A small image deblurring model, trained from scratch: batches of 128.
Rows from block 4, named by matrix and row number. Rows with one number belong to one channel. Each number is 500 + 50 x the weight over its row's rms, rounded and kept within 0 to 999. All counts start at 0. Numbers have three digits each. After the name is the row's rms in percent of the matrix's.
# convs0: first 3x3 conv (model.blocks.4.convs.0.weight, 96x96x3x3), inputs 18-26, a 3x3 kernel for each
# convs1: second 3x3 conv (model.blocks.4.convs.1.weight, 96x96x3x3, transposed), outputs 18-26, a 3x3 kernel for each
convs0.52 111:486509459438530514486467516506590528478465568447421491498467438542476577510511583503411469611534402524474385490494510430502537447554524516523498512441532447492481447451531464477562457538509532512524519563548565417481607685533508472535478427523
convs1.52 097:533493466509565517550456497501616563477537471414425504485415405468454443569491514551516477513457425537478509425497516550547551502499480552543586474530506501436440553502520529487462463465514554551397411478449505495489283339455520556517527524517
convs0.53 105:544521469519466498431483512469546576500495604519464442572567489679639652460601531504586518556584507508555546500556463458471458487454442461427474409492632508543574347486570410505555424471523461488489474605561438564443503438534500537481555511485
convs1.53 100:521450481488546490509508466566519507527482527507507490499580485572444548439494439573429501464427485496496530559541487643571453487510480410382557373503594512552528505453523565503532538495450487527500407421582485550510487470511526549517511455438
convs0.54 108:425557507537524503608548486535525492520569593461596554702469380693509308525406459492474531463479525469550540435501506498449528493519544460483532464484508475494535481556505473580545560559533557565568501514525432531544511513483538389462515419476
convs1.54 081:478429382476427464479528540504458475502520565472509499436348544425332530460366503499464519504567526498524477522499518432503626568529508512525496483562491496554541578544435562484540548461436489579466473497454499507476576492486552564496500513430
convs0.55 103:565560551488522528515493543512567523529451501521588466508540528476483492555489540524547534565537490440402535509503531495499535459467501483454470456502377486498499488541488496463540455419415585596523504493451464530520475387495465466516591616540
convs1.55 100:524463532418568470508410458493427510432596463536370535528498578474507470493520568537548528418473413522498512482528482417506500541485459482539488584341480505670482543541539494516547514371490472471488571544476519351532548598559453447460428509520
convs0.56 128:556534475573476448447499543479484524514504469549476464461524509531454474479561500531473526435504509510481470478443510474520545527504502467459500428532561518484457559512492509532467469486496427496539595498434382508511264588632626512439469512520
convs1.56 097:521535554485476485495492488518507544587540560606577516557493510481558494533514494490483469473496524445502510419490506434506486507480532565521574507584581539523544530499476534511476553539516532564588670592526554588588730721836526479507246257108
convs0.57 081:495447535559447476498521554477447460478473450551520400593475382560519424504550507459440485451450500441480535399499489381537507461534543520614505572605421552545469421532564544518515447461493473557491465500551444587545550524506536452468450491442
convs1.57 106:455541460566423468516418482541490466575606494321567521484457506528547550511572470533551471547463487550471519532495526424458501435521532486467516523615575515531438516504486560503479550448529514482492316571478352425530537517504559522529544490540
convs0.58 085:496397467445469464459495507488582498529512454495494477524487380620593604445553497513579483521546466470499494508511475487495461544471429500454507510520576530445549471492504473511484455458459513527490516598509470512509436492525439509586477487509
convs1.58 095:582536507603500548510541516446525456532466550497483522497450483532555463508521444513608508487613528506555523470472536474422512548458561535588458595678461503519468448426494596457469421393459519500471611594473522497549574505517513458461483462536
convs0.59 089:503491461441483459510484506532580480516348493566602583509515505471554534486502497472411420532521504474510552472558552577406528509522474481446434509497462507598550507508546396476563607496475482503601425484535598496485513524510506488557482538486
convs1.59 077:434618532496430512480456548387475487526575447531420502471553502391499543466508530478471486445529509490567477458491505509542395601501480425485560580451476478533516478501473532470514445425492504394489628489613542500559575617548476455463455459398
convs0.60 113:495477488469551432473499452546390515399617528547468470482492509528487459505522530494594499575491528427486439438552510487407561530547494477475508464630503464489503506442487483426484494441470476419512550598495391537467495538528510463482509548455
convs1.60 095:572596575574508494559474522461472435461619453488602481509515448558549460533497529584511511513438485554439535530501500480537567461464539510444491399500575497394504526525555503526482437566470494563500386368505506538496509537509516563560437474470
convs0.61 120:542634521456496577462441505457457460588504553500486549512496490497496514493513462499461505483456451525498459493457530477519540498563521550496448459506570453462597485482539478491516499494550506540490517537522461464508514509491453468486500492484
convs1.61 129:484554482486458504458455479592574453485549483564569538522517489478503513519492488557462373531496464568442388455546462554588501548569504506500480462481426581515546507506503509515524518521466449468516473464485421449469491490467526522512510498472
convs0.62 103:463534523493507432540485455541429518603457542523527575528470540374455542410571457447466580427444472418455470534482463579402567552459468476482462465455449424561488464541481420453522512526436488454576464470547440493500515444541430535484497537471
convs1.62 092:592550446571494491511533518434443426533484460501624509553565468471563509465496463542496482501554476468523479432531515398561484538524495489485535489551498607545520551475522459456466502510519465493500577534526414572493508454418510515519481588564
convs0.63 112:446490573544449530489489517444514502572413507603426519494465436314492574474359561418484420329611464518461541481444510389547492451513467484488432475491429578468544504428494536443529480479484547497442318559418487471532552556561472503580551478453
convs1.63 106:454502569500537500497565558469499478596532537557498564455509572468515548498542560462608512496513515500537540531479516487465573473523510541584445592523478511515620544482517506509546515505450535545519737455557523515560579506455456575674346397539
convs0.64 100:535505551488445398481447501469518524563443523531580533495529541628476487459506535655544591599456545456480475491448473518539499527519512515507532495432574529506452521455445413432398424478453480524528519570610502444482498526457526500471455511520
convs1.64 095:525539494543531428418540502530444409541580437483469468499481520440582434506479531492523515505569439446489411519507553486418560484463512491494506446481530475496422478490479539487496561481495445469487351469502429515589462529615555616479547520483
convs0.65 111:462559475560573572499491474476483409566590436536578521493489485436454467434539510422459454523480518438542585411528428581478477523500486415507514536505512457507521514515501515583555480559470422539525451537513388481537489589569426402514674599404
convs1.65 109:514493518453421425479505580497481445532415452554516519440493504475488597527477541525475529485528443501552535449495514511579440534571555455477587494542490409544557511478452495463562526481557472631615527473535561474522543430293602484505488563613
convs0.66 095:481512498538454453483501520578475543408441418405545460530476460522447504459644519469553496549507540532514534513515524458490487558554555494470478511547597611745611457498513459515476519429494501421516533503509501377488459388509559571556486561439
convs1.66 110:514523497515519548493468543474523517440594455457436458537563500477468493559501497500467536491557516425496467433459459515625601547640525493473520458561493439430437529574531497566477503464546485529420498416476456491474477509495434497481481490557
convs0.67 107:528627554553500478506566560372497449454548473463493525475422537468470609482451489463549533410574521487513509485478437429522411449448473530477500564521535455515490494478444500509515563519512620667498484559504465541502541586517521510547476479407
convs1.67 100:484483472533495516451390477429539506556499500546505577474430530416477488498500494469458518414442526473483450552538527631497507529513493506440493534467365463554493512572526504458459523453477517438474646459452532388400691619511470363415459617583
convs0.68 110:490503476446575488436430489484445515427559462441473484527499528459553422456551470588573434535541539579523432516520497549456567570582561546524467415496471503538537465473471585436498484520559520568574583414494497415443527544512425479467425453611
convs1.68 100:537523531518415477577564506502515567463516585515562550533509517549432566451422519496479461523423497602497497479431489443523465509458509457499485517546589560406415548512493479513514485521552465500495437544520466597530421536623454603701582456373
convs0.69 089:541515444552499496486528518497512536525500474495538517508481476449456549461470453481494511479622528495472540494433559500511474484461456543454527425554442395525496483515453655567589659414540529457539460496482410512506451584502485544563609533513
convs1.69 112:477470491456591518531504517559503443545577470630542470510570485507626541438609524482543490486568497550562475505461515534426524509560537627562439467503594490603509433548504500470476481547523535581473581433554533623452490467521521482485511445479
convs0.70 091:474577437503535460542425591497532474478589453528409575491533552438563611514461439454579495448650473511449460487468473443594428500470598504471528496415677464564496487577555490499351493510577464541470451624503524368532501488544484590499531442486
convs1.70 125:472485475514569508519550485393489544518457489579472448514545494389524532502517511467523484467493510522469481444576489567465510593502482393641459557383499445613454475465484471495515471486505531353490573558484540532463533539484519500498478523505
convs0.71 100:506607546482536586450528571517539556540533458474556545518471503545533478496452359521536526566499500490416582540514490483518509509445499497441490475521454520457499496538516531523447547411474564592525545517525513555466614643556502379483486640554
convs1.71 101:463520513414441455455468525482513563525459518453464513566526505496475501501510397474532477521503469472484544543489473499421553549499465461513457599502629520535527476544556463477509475479531576444483507506531425489457490455557475394512579606486
convs0.72 087:460511428555518497559513541509475574529517438543584585474454467436524532511488550555440525444537510501491588551363569498556471492514508539534531527442582492545484517503484482464482429467503619478444511595405425580528575549510508504454427446559
convs1.72 093:449559440537516484527550483541466524534570503420588479417490483515444514535592492454489541508497506531467533444491495560503536358558470465619515476511466512517527470502542536508465597518511545338579399539441542459427447560587563461509478517452
convs0.73 088:569492481477540558562479444588463536511387539543629465489540514570519496506433535448435461553526541527477527480578516607491507481615500451482432427516442550511554422487518469479502507509486612616557424507526567522547679551392517407459417423477
convs1.73 094:522536491443424414565563480525414499438559441499526512509484483567511503476500544512596534432456470565568509505424487485512440448430499484608470562516579519462519435487504497468495543478508450427512467423546441480412459465427467422307534525551
convs0.74 111:468466549480527569473474542553522520445533524466554565592456527313515539497497528618540479480486510409506556484448354519479420531466506542449486517484486501556516496428460527504459519547528552493408522576432531485525508439466537492491381381397
convs1.74 109:435475552412436499466474558409447501414451519483452449501539552516471576536532451490485514507482465516465446522581426482556484549502554505498482557459388565528489515546552515500495454459504523511494616396537544482482584532555483499426541530564
convs0.75 105:534464490566552504541421536485494404565546416655558513461504532462546475408535433412607531335483552525501532496423502438475576407480613493511502428566451486553520464488493510489497531500468504381453326584315468358463374393485583585450392400485
convs1.75 101:411462436440475464475520451490450452624406517653495524510499513459507446446483524449460491394503596497443545437501567493480529509495535499542671557446561493407480475511480498524507472443490482566518712437618605616567658623636416476376396434435
convs0.76 101:521453498472524440546506593447511507353516447431444523408560483443501618520473405676496486600538663472479611631504576544549435449519477465510493614444575538561507446411407569478489452532487519551542601561555607476455486480448441531482441436502
convs1.76 094:378495457456478518549540551498559527553541532472516509531544516458484483472474533419476456406434453504532385513466522562428452479490484487429446497557298558442503527476518516501490496521502517473391494544430456497525441479474452599568595604632
convs0.77 113:429530473546430546447524432541432548429645516560381464526491471521462526501488453474498525433426493543523579578442546568516439489571411480509468556465517470558488508478461533697523497547512552473460392707375543392548531485532484566473490427546
convs1.77 099:517437495469570489561436544550602507384424512426539476521461476568529467459495495482505464507534507540487547538404503431490477438465413514396535426595507570375496465481482493515465509510532518618447485298549517553482436428483511513536477469494
convs0.78 104:495490485503537493486534575461465511440499426581591476575495496453464471469511505518460458506560602538681488506522554458484460464520502471486462553478523478453451508511455522555488503520542393396484494434488544608585440426558368445461678617512
convs1.78 100:502496497504482497446500509503389457608501495478495480531540506533538511543518481502461560409420498505416458464484525522504521510459448574526538442518425496371555483442484501481534549577519455466536538466517603663571402370367530600653459515517
convs0.79 079:538471535519622508461585505513405475406600481620431422528524479550431579487518528620566492563454511427496355487421471442376472574528533442504503504524547532483452485515507524465569447514468441516460501483478437524533555609557477450455565641600
convs1.79 086:576570522415409531426476481485616351629449533543538552501511594509538467571516539555509502467508449571475462497561500481510510519542487576389404452597469501461452566491477531453522565480469493610550443506539470467506346285350532544497544476520
convs0.80 107:461472526440558493450548565473543552458523568424494524562533504435466422443467419586468499563494581487552560541531582555514563501448494463556488393506494503495425516472490537568495570494445483397627562507509531476410482541479560483506497551607
convs1.80 103:387524551533441564381512522459516595459496516394556540503528493510545521516502401490516508439455468480423459509519507499504500490489433572460438457541615521458629444495500440515440460460478614542540415480464334458445346421536467510606564507410
convs0.81 099:454414418504480424560537542509524504538488520519516495569511453390424627458763451494449548507439473508619469489483541515490473500473500513528532520564484463512414532423476479467456520468213490580531500457532448536425532557546528573532525509493
convs1.81 100:484535505466512497573600447540571548474586518529495520397630576410445565402540548470416534469494526544505456560530544606535481501502499520517517508377365538491532524574446474511452578554472438480445474470478464436470511458467506629425517519513
convs0.82 073:475539441496418541528427471488493468459499492550507504454451423493517406506567673492586453483434517473544547504457432460492598550567480514477559400647497534439533538459471452608533481505456509456473500455514409482458418390487586530558480583488
convs1.82 095:565618509402514493520441444518452506517526543510522508502422453537589581505512481549599475519560470489435563437515434455467510580512487610530380461583731494537474569536542478413478512533479550524480413433506484455469401383404476410415534509609
convs0.83 073:524502512413522590409568543518554504626504420518519534456474543462523468470500508493350500368459551507403486454429474455436516507459460512509495540513540457497495483515405490476573468510546448546522507548463487559479520540502497513491558496521
convs1.83 113:521500536466509560464491461478440587622526464542488610489505492523518548495489504503572484399510569499565514506524537496606570524532574473468552445486534502462539512488493521472453466503439545497507526511497518536515496522504514532501531524483
convs0.84 103:485519549569493520497501447451512584496533531455540517513441472494537514556559513404400401566522484467540457450561462550436535491569515495521488513449471516477497510524478465509504469546523461294479497598483489475503220129368576605504475481497
convs1.84 093:524436478519566439516500487444342469459489506463501512531501461466473543540518509515540600559462454508544492479467514532550499507426496433554608519478492543467471468431512488505500554518506450522466491471465576576467611613622485570439426343374
convs0.85 073:537512463538493448444522434518495472444580406524468490548516493499638452550477497419547436468648453452522450457386475397554431445533475481486521516482599553503529488558586481561539480544460516546560564536454551433506468501537452493486447515482
convs1.85 084:620433591515463417557490474523512499477480495519584581557548428511453570482464518517333462586413406454464478435471540436519526401563435424572463452530550497520473538546555498566445534525539445580416422584522462485478509493528495488557435437526
convs0.86 118:518542538536538547465471395490492481497499538535525508492516450476567483467468548470555570428517504577410385496467427483438593490475569499519470485443443503527557549530441554519508534452416539429439461581562447448424490440366591560624498526389
convs1.86 100:565548563447507511528498505508492584480495513572490488532603502523505566569577476568487446449493515417470498403499504495524521481553476469526525547585617530548505538510458567528482575569490526555498494500533502567514694668749588569571203267084
convs0.87 065:565569554588610527583613521482534488515517527528522463575617502519497359513461339443538460492561460441528420532567466502552470448418450450558523461496555439530490557486437557540416510519469487443529505433515486451560524509447456472495528526446
convs1.87 088:517469463469430430475445523532568526466533528475517565454555423380469449390452393582477482510500499484503540531536510532391494505525441488519453516508482511504498498487421466483452498491457456490472501535427523447430546501481567485555500477480
convs0.88 078:525544574513560559469515432483475498435454425534547549570384450549531388575494506393490418432503484385463502563581534549443476537504538488504524467447551518547582478486579510493513465502531580509524454529550546562558414479460568514509315295261
convs1.88 087:494494472518533542542507501592565483573544514544513525592539525590484450490558355566567574535532556617505556450465443515564474540529439492529441390489434441556597542477467501513486457527524407417502432452574380463469578599647451489365585555574
convs0.89 115:395524467565454480457506474539498504436506477562573519522502495501485492497486484498475477592508487476382486524508485517490508397577439509548487573513476444404534482397486476534532533482548488575519135638571623551542490501507458481500530492486
convs1.89 100:471471480528534567488500489425524587510452605502459530444518454471569530458514473530593539513460446521528407574434500551458455552446477504583510486451501493535482494454472464450527471500517469503503526400676506553586618599563451496505417456457