From a checkpoint of a small image deblurring model.
Training: soap at rate 0.0027, 17300 steps.
Rows from block 4, named by matrix and row number. Rows with one number belong to one channel. Each number is 50 + 10 x the weight over its row's rms, rounded and kept within 0 to 99. All counts start at 0. After the name is the row's rms in percent of the matrix's.
# convs0: first 3x3 conv (model.blocks.4.convs.0.weight, 96x96x3x3), inputs 81-89, a 3x3 kernel for each
# convs1: second 3x3 conv (model.blocks.4.convs.1.weight, 96x96x3x3, transposed), outputs 81-89, a 3x3 kernel for each
convs0.14 130:68 53 42 63 53 33 50 48 52 57 65 51 55 62 51 56 56 59 46 51 50 54 43 47 45 45 43 45 38 64 65 43 59 41 42 58 53 47 48 51 41 59 52 46 60 45 52 57 50 55 53 32 44 68 38 49 51 45 49 48 45 50 50 36 53 47 40 54 47 46 56 54 72 40 26 58 44 35 85 58 28
convs0.15 099:45 51 50 51 60 50 48 58 49 51 48 43 34 47 60 56 66 56 62 37 50 67 50 58 72 73 51 69 51 41 79 61 49 52 78 23 48 57 35 44 29 48 52 51 46 57 51 53 43 61 49 48 44 56 58 48 44 47 53 50 43 62 65 55 45 46 50 47 41 42 60 49 59 41 42 83 37 65 52 78 45
convs0.16 139:52 67 48 29 45 69 50 49 44 52 49 44 56 42 47 42 61 53 52 54 53 49 50 52 51 47 49 50 56 45 63 79 33 41 54 40 42 69 40 60 33 53 54 65 44 37 31 51 71 35 46 51 55 51 48 49 46 47 53 48 39 51 54 55 60 62 47 45 44 39 65 33 41 66 40 51 70 37 51 47 60
convs0.17 098:54 38 43 60 44 38 61 49 56 42 49 46 57 55 52 44 51 41 40 42 36 29 45 36 39 41 53 29 42 45 40 48 50 58 59 53 60 60 72 58 65 53 50 44 56 55 63 42 59 51 49 56 57 55 44 43 38 57 46 59 45 61 50 55 77 63 50 42 57 43 45 62 49 48 55 61 52 65 59 45 55
convs0.18 105:55 54 55 51 61 60 60 56 54 34 46 50 41 56 52 44 56 48 67 53 66 57 22 32 75 26 46 56 48 49 51 40 46 62 48 46 33 43 54 51 53 63 51 62 48 51 58 52 52 52 43 44 34 39 74 58 23 39 72 52 31 37 66 56 66 62 59 56 67 50 49 46 39 44 46 47 30 43 45 50 46
convs0.19 106:65 52 54 56 50 49 54 64 51 61 64 86 50 56 65 55 41 50 59 66 57 48 49 40 40 57 51 50 54 48 34 50 18 38 57 35 58 48 75 57 43 62 48 42 38 40 30 48 46 59 23 43 52 41 44 65 67 57 45 43 54 48 46 55 54 62 57 47 48 55 33 42 37 55 51 49 50 64 43 58 36
convs0.20 101:50 65 51 61 19 62 41 52 52 37 51 62 46 61 64 52 71 36 60 50 51 55 43 52 45 53 48 53 57 57 49 47 14 46 40 52 42 55 49 45 35 54 69 63 36 48 49 59 59 45 42 48 44 49 50 51 50 60 38 44 48 58 43 47 51 41 31 61 38 61 49 48 35 47 44 66 42 64 58 51 48
convs0.21 083:47 46 43 51 49 41 65 55 38 43 50 42 65 55 51 33 51 63 44 48 54 51 60 43 43 61 53 29 54 38 40 36 72 49 45 52 51 49 41 62 28 46 50 48 57 55 54 46 49 48 60 57 41 62 39 35 40 59 33 39 61 51 44 59 39 46 58 54 51 48 44 55 59 47 50 31 66 49 47 58 64
convs0.22 108:45 45 57 46 50 59 40 39 62 43 53 53 55 53 52 47 50 40 70 65 72 52 08 13 49 10 12 54 38 44 53 61 55 49 42 55 42 46 67 38 53 48 57 43 45 38 50 46 46 41 51 44 47 42 60 78 68 67 56 42 52 28 30 50 61 56 41 52 48 50 51 50 39 49 56 47 48 50 37 43 54
convs0.23 111:45 49 58 49 49 57 56 56 41 50 54 37 66 54 58 32 56 51 50 51 53 44 63 50 54 57 48 49 69 42 52 63 56 45 14 60 39 58 33 57 33 71 42 72 49 55 39 44 53 43 55 45 47 44 42 53 46 42 54 43 52 58 53 38 64 59 61 48 40 44 52 53 39 59 49 55 58 41 75 54 64
convs0.24 115:47 46 47 48 45 39 55 55 46 48 55 56 41 49 48 47 44 55 79 90 44 21 57 62 00 25 55 38 61 55 55 40 56 64 61 57 49 49 41 42 55 43 31 55 48 47 48 51 44 51 53 48 53 47 39 77 41 37 57 73 33 32 53 53 50 45 60 65 48 51 58 45 42 62 50 20 55 58 35 49 60
convs0.25 102:45 41 44 38 57 74 56 49 54 52 47 44 53 44 45 48 60 46 53 43 37 52 41 53 45 52 41 70 72 60 51 40 59 52 37 33 48 62 64 40 50 43 50 40 51 40 31 53 61 64 58 45 60 57 54 61 43 40 40 52 57 55 59 45 46 59 65 57 55 43 58 53 44 62 48 58 50 52 57 71 59
convs0.26 106:47 53 53 50 47 31 65 35 61 50 61 52 53 43 53 51 33 43 47 69 46 46 55 58 49 46 38 51 58 48 32 37 58 35 76 62 53 50 53 54 37 44 59 44 69 42 44 51 43 43 47 52 34 39 63 56 55 48 54 62 55 55 67 49 40 50 66 63 68 55 60 66 60 53 46 42 64 48 51 31 43
convs0.27 081:62 48 51 46 58 52 59 48 60 38 37 36 55 39 30 57 52 47 46 69 46 42 55 50 55 44 53 35 54 55 48 48 49 48 65 34 48 62 26 47 31 37 48 42 51 43 39 50 38 41 47 61 43 39 45 49 55 45 52 32 55 42 76 38 53 51 57 55 38 51 63 56 51 44 49 34 70 52 59 62 62
convs0.28 088:49 52 59 35 42 48 40 35 49 51 50 41 35 28 36 56 76 61 48 45 62 75 85 63 49 73 74 50 46 50 41 42 34 49 49 41 52 58 53 56 62 53 55 52 50 51 50 49 51 54 59 50 36 40 66 41 42 50 80 78 40 55 76 58 63 54 54 52 39 67 60 49 42 36 39 58 39 51 61 52 52
convs0.29 102:47 50 58 48 56 42 47 53 33 54 56 45 54 40 69 61 44 38 63 65 49 51 58 52 60 57 30 62 50 50 54 56 45 44 34 42 51 63 61 58 38 71 49 47 40 46 57 68 61 56 64 43 44 43 50 56 55 59 56 45 54 61 49 56 60 48 62 48 59 50 60 54 39 57 56 33 58 59 46 65 79
convs0.30 106:62 61 40 59 50 39 57 42 49 48 64 52 67 44 54 52 51 65 48 60 44 44 49 42 67 55 61 44 42 60 43 31 53 62 78 82 74 58 41 39 54 45 52 64 55 49 66 40 62 56 60 48 57 58 36 70 63 58 49 31 68 36 63 57 45 54 48 58 54 50 66 68 60 28 40 56 54 54 79 58 71
convs0.31 118:45 48 50 65 55 50 42 51 50 61 58 59 41 40 35 56 52 54 43 57 43 52 40 48 46 42 51 50 40 37 75 67 67 37 37 39 70 74 65 31 27 39 51 50 41 63 54 39 31 34 59 52 49 49 43 58 46 52 48 54 49 51 46 56 70 61 47 21 32 52 66 50 56 51 42 54 44 47 48 50 50
convs0.32 101:57 52 40 65 57 39 66 40 38 47 43 58 55 47 56 59 46 59 45 44 46 43 44 59 49 47 53 50 41 70 46 36 70 42 39 66 40 49 57 38 55 61 48 46 58 61 35 62 50 40 66 56 41 50 41 40 49 63 46 59 55 54 49 49 64 39 50 47 51 63 54 56 58 49 38 41 50 34 45 42 62
convs0.33 118:49 48 53 56 41 50 50 48 44 56 49 40 56 41 49 58 37 54 49 46 45 51 48 54 48 46 48 56 53 50 61 42 52 62 49 48 42 55 46 45 56 47 49 56 49 62 42 47 51 42 69 54 33 69 47 52 46 59 49 59 54 55 55 53 53 40 54 57 46 54 60 36 54 46 52 56 44 47 52 43 51
convs1.14 121:42 43 39 52 53 46 55 50 52 35 49 48 46 48 48 46 49 55 49 44 43 48 51 44 49 43 44 43 36 50 31 62 44 52 58 50 41 36 46 43 49 50 56 46 51 39 58 66 50 48 48 56 40 43 59 61 62 59 71 54 68 65 53 55 48 50 61 49 58 59 47 71 61 63 64 62 56 55 60 53 39
convs1.15 094:59 55 41 65 33 44 49 37 44 51 51 39 68 48 55 69 42 61 40 42 29 55 56 30 44 60 35 55 20 59 22 38 29 63 49 24 68 48 45 53 59 51 59 51 60 60 54 55 58 43 47 58 46 36 63 39 57 64 48 47 49 45 41 61 44 59 43 53 43 43 51 47 44 20 44 41 56 35 52 47 42
convs1.16 120:45 56 45 64 52 59 53 54 53 39 48 55 45 65 54 57 50 52 55 60 49 47 52 42 52 44 55 52 27 46 46 28 43 69 43 64 55 45 48 29 53 49 47 62 52 55 60 41 57 44 30 39 68 54 48 44 48 48 47 54 48 51 44 47 50 59 37 61 78 23 35 54 43 47 45 66 37 43 52 45 44
convs1.17 098:35 63 49 59 55 44 57 66 41 50 52 53 51 49 48 44 55 56 40 59 54 60 55 60 61 57 59 52 35 23 53 51 64 54 57 73 43 54 36 49 31 34 42 58 44 55 45 31 46 56 43 54 43 32 55 58 51 43 57 58 45 48 47 57 61 44 42 53 60 41 49 42 47 43 53 46 34 35 53 52 57
convs1.18 114:31 42 33 61 35 30 57 40 49 48 47 49 62 47 43 43 49 48 54 32 54 38 38 54 51 53 53 49 48 46 31 62 41 54 43 53 49 52 42 46 48 47 54 43 51 53 55 39 67 54 53 49 41 52 54 62 30 45 44 48 49 41 60 51 57 56 43 54 50 43 46 50 52 51 58 48 35 48 40 49 47
convs1.19 102:60 52 30 51 62 24 52 44 34 46 49 50 42 61 48 33 42 43 51 51 55 59 40 55 48 46 51 65 28 77 71 54 82 57 47 67 49 54 53 33 57 51 33 44 51 43 54 67 57 49 56 63 61 68 40 49 47 39 44 29 49 47 53 54 44 46 37 56 46 49 42 41 58 46 52 42 55 46 48 48 59
convs1.20 104:52 53 60 54 64 50 53 43 57 57 45 57 67 45 27 44 51 53 58 59 52 55 60 61 50 55 50 48 70 43 36 43 85 48 62 32 46 58 56 65 26 42 43 53 57 46 36 55 44 52 50 53 43 36 53 58 59 44 45 49 50 52 45 38 36 54 49 46 43 48 48 47 45 51 48 32 38 43 39 50 60
convs1.21 090:41 51 38 49 44 53 37 47 44 46 64 53 45 57 50 51 49 64 53 34 62 50 52 71 56 40 63 57 62 32 38 67 53 66 58 43 45 52 44 49 59 52 51 56 53 50 50 38 50 53 38 54 44 53 35 59 40 44 43 46 45 53 48 43 54 66 44 50 56 55 48 62 45 54 36 56 39 68 48 67 31
convs1.22 100:37 60 37 45 47 53 52 48 54 26 47 39 57 38 43 54 60 43 31 25 43 33 16 36 54 40 33 52 55 48 37 73 49 59 54 49 43 75 51 48 52 65 55 63 66 57 59 50 45 52 75 57 55 58 59 67 64 64 64 60 61 63 51 36 54 42 46 44 45 53 53 55 56 55 60 59 38 57 40 65 53
convs1.23 111:50 65 39 59 46 62 46 52 50 42 49 61 27 50 49 51 49 43 52 38 57 53 45 47 52 46 56 60 57 62 25 51 44 55 35 51 68 41 38 46 48 58 41 63 39 46 54 48 56 35 45 46 48 56 44 54 49 57 47 56 52 51 53 54 37 52 55 51 46 43 47 52 36 53 42 64 50 70 46 59 47
convs1.24 103:50 56 52 60 58 54 55 63 48 51 41 51 43 51 49 37 37 43 35 00 17 45 25 07 35 48 45 52 56 59 62 38 50 64 60 55 57 48 58 57 58 44 58 49 51 50 42 51 50 46 48 46 64 64 35 48 53 30 43 49 44 53 46 50 55 41 57 52 52 59 50 38 54 56 49 49 60 71 45 33 63
convs1.25 105:45 58 54 37 48 49 63 60 42 54 58 60 58 55 56 40 55 46 58 68 47 67 80 62 48 51 42 58 55 33 46 62 58 51 29 34 56 39 45 58 60 49 42 42 44 46 39 44 52 52 45 44 50 37 51 39 47 52 57 53 59 43 44 47 47 54 55 38 45 47 54 52 45 37 48 40 43 47 56 39 51
convs1.26 107:45 69 43 57 52 54 57 54 56 37 70 56 66 49 60 33 47 48 59 55 54 49 56 54 47 42 56 47 36 57 39 76 52 42 31 36 38 74 36 52 58 49 40 44 50 61 75 55 52 51 55 65 53 48 37 45 41 49 44 47 51 53 55 37 48 56 43 41 45 49 66 52 69 47 51 48 42 45 45 48 46
convs1.27 085:43 39 50 48 43 45 44 27 45 62 51 57 55 63 54 41 51 62 58 52 50 53 71 43 55 52 52 64 74 68 38 54 58 55 40 43 47 46 51 59 56 50 51 40 61 51 46 52 56 53 62 46 52 54 36 53 57 50 35 64 47 32 45 79 33 64 52 48 35 67 61 54 35 60 56 49 32 59 45 52 52
convs1.28 119:49 40 55 38 57 61 52 57 53 39 47 55 43 41 59 37 51 59 73 69 53 78 64 63 43 51 39 60 46 46 62 49 59 44 55 54 35 41 47 50 58 48 46 46 47 55 40 55 48 65 60 49 50 51 56 49 56 53 49 42 46 35 33 45 48 52 42 36 48 52 46 47 45 42 39 56 52 50 66 48 57
convs1.29 101:69 48 58 62 47 65 59 60 59 48 61 38 46 57 44 43 44 51 53 53 45 50 45 61 38 45 52 29 66 51 66 45 57 55 58 42 49 52 45 26 63 40 41 36 53 47 55 62 27 45 27 38 49 41 42 39 32 52 55 48 43 46 47 50 48 53 40 47 43 43 44 54 27 38 49 50 43 62 43 26 56
convs1.30 100:55 58 51 43 50 46 55 43 45 50 46 45 49 54 49 50 48 43 51 46 50 56 49 51 54 39 38 28 31 25 45 65 43 53 64 45 53 39 41 48 28 63 47 49 40 40 51 63 35 35 51 48 29 50 39 46 49 59 62 52 46 46 48 34 42 32 51 43 39 48 48 39 35 44 29 61 43 42 59 58 50
convs1.31 105:54 49 49 43 45 45 48 48 58 48 57 45 52 44 48 45 46 37 54 56 58 53 53 57 50 55 57 52 51 52 43 46 49 50 55 50 50 51 42 50 45 50 48 44 43 52 49 61 61 64 61 53 48 45 61 55 54 40 51 50 42 52 44 46 55 44 44 41 46 42 48 36 60 64 67 59 65 65 67 57 55
convs1.32 099:50 48 46 57 37 27 51 43 42 47 39 64 41 34 55 53 43 64 44 53 45 54 50 56 49 55 49 45 62 42 69 74 40 56 60 42 36 47 66 32 53 74 48 48 70 44 53 46 49 48 48 51 49 48 48 52 48 37 54 58 46 45 39 40 48 60 57 44 43 66 50 46 62 55 59 70 61 43 56 74 49
convs1.33 102:52 53 53 50 41 57 47 48 56 46 44 42 54 45 47 46 48 40 58 49 64 59 45 59 63 52 61 66 60 56 60 56 59 51 66 62 51 48 45 43 48 43 44 45 48 63 42 44 58 45 60 54 62 54 43 55 55 41 55 45 36 61 49 49 44 47 48 45 45 55 44 39 50 36 44 42 56 50 45 52 52