A small image deblurring model, trained from scratch.
Model: 32-pixel images, depths [9].
Rows from block 2 of a small image deblurring model, named by matrix and row number. Rows with one number belong to one channel. Each number is 500 + 40 x the weight over its row's rms, rounded and kept within 0 to 999. All counts start at 0. Numbers have three digits each.
After each channel's rows are labels from the 100 images, of 14976, where the channel reaches its highest value: "strongest on" is what is common among them. Only what is clearly more common there than usual is listed. The data: capsule endoscopy frames (Kvasir-Capsule). In brackets: how many of the 100.
# convs0: first 3x3 conv (model.blocks.2.convs.0.weight, 96x96x3x3, each kernel summed), inputs 0-47
# convs1: second 3x3 conv (model.blocks.2.convs.1.weight, 96x96x3x3, transposed, each kernel summed), outputs 0-47

convs0.50:552547442495459457443449455554520471489507514493465475480501471426491540548478529441483462554520442437443515492528443517532466495576502464634503
convs1.50:427528479495510463500519568526427488436435558560467516549451499415445451501482484531474494551519440480509539487460448478416498514468528465477465
strongest on: finding: ileocecal valve (34)

convs0.47:464505513478537537509492488528580507411478442509504494491515432505608554474541508524503455480510512521445519592509483664509489472477531453508496
convs1.47:484445538526496532461555491515474491542503552522481527519534478546484496532472493439470562493472500494487530427473494432447488501489560526493488
strongest on: finding: blood fresh (31)

convs0.46:472494435494506534527508526499510510551524552480527493469526521491511515482482460519514535563522453523425496623566492599559472441465491469513472
convs1.46:485578506543510400506449483493682464449491456485453468527417494485463471537470479494527472408453538481479491504422427477449538517474502474513487
strongest on: finding: foreign body (28)

convs0.40:502430504563557514420545536509478520502537479497472542533492515477419506535451550501498468455462435458526437539573491515521519529494480507471491
convs1.40:498545568415505500536435505486526553502449464435560515458466493507563466480500486508517482464512513498522512479474533577467486449512518526504466
strongest on: finding: ileocecal valve (38)

convs0.70:493555453522465507511501511475647627575425505558511401537450478485481489493608480495506480451506465488545481561570448565520489498509459504444500
convs1.70:483494517507511510453452463497302428451535563480481534482533502461485544515530514486503500495471506521449483541495563448507467550473484513509482
strongest on: finding: foreign body (35)

convs0.34:573455505452497522476541538440479463555461523437496498539477472575457421494433539526480509497598479528492518463397508488507533502500548475560466
convs1.34:447558539496527451539503493528658514486557483564572526481511562493536522541552494526563484457417531462485512517559477562562506508480540507469523
strongest on: finding: foreign body (30)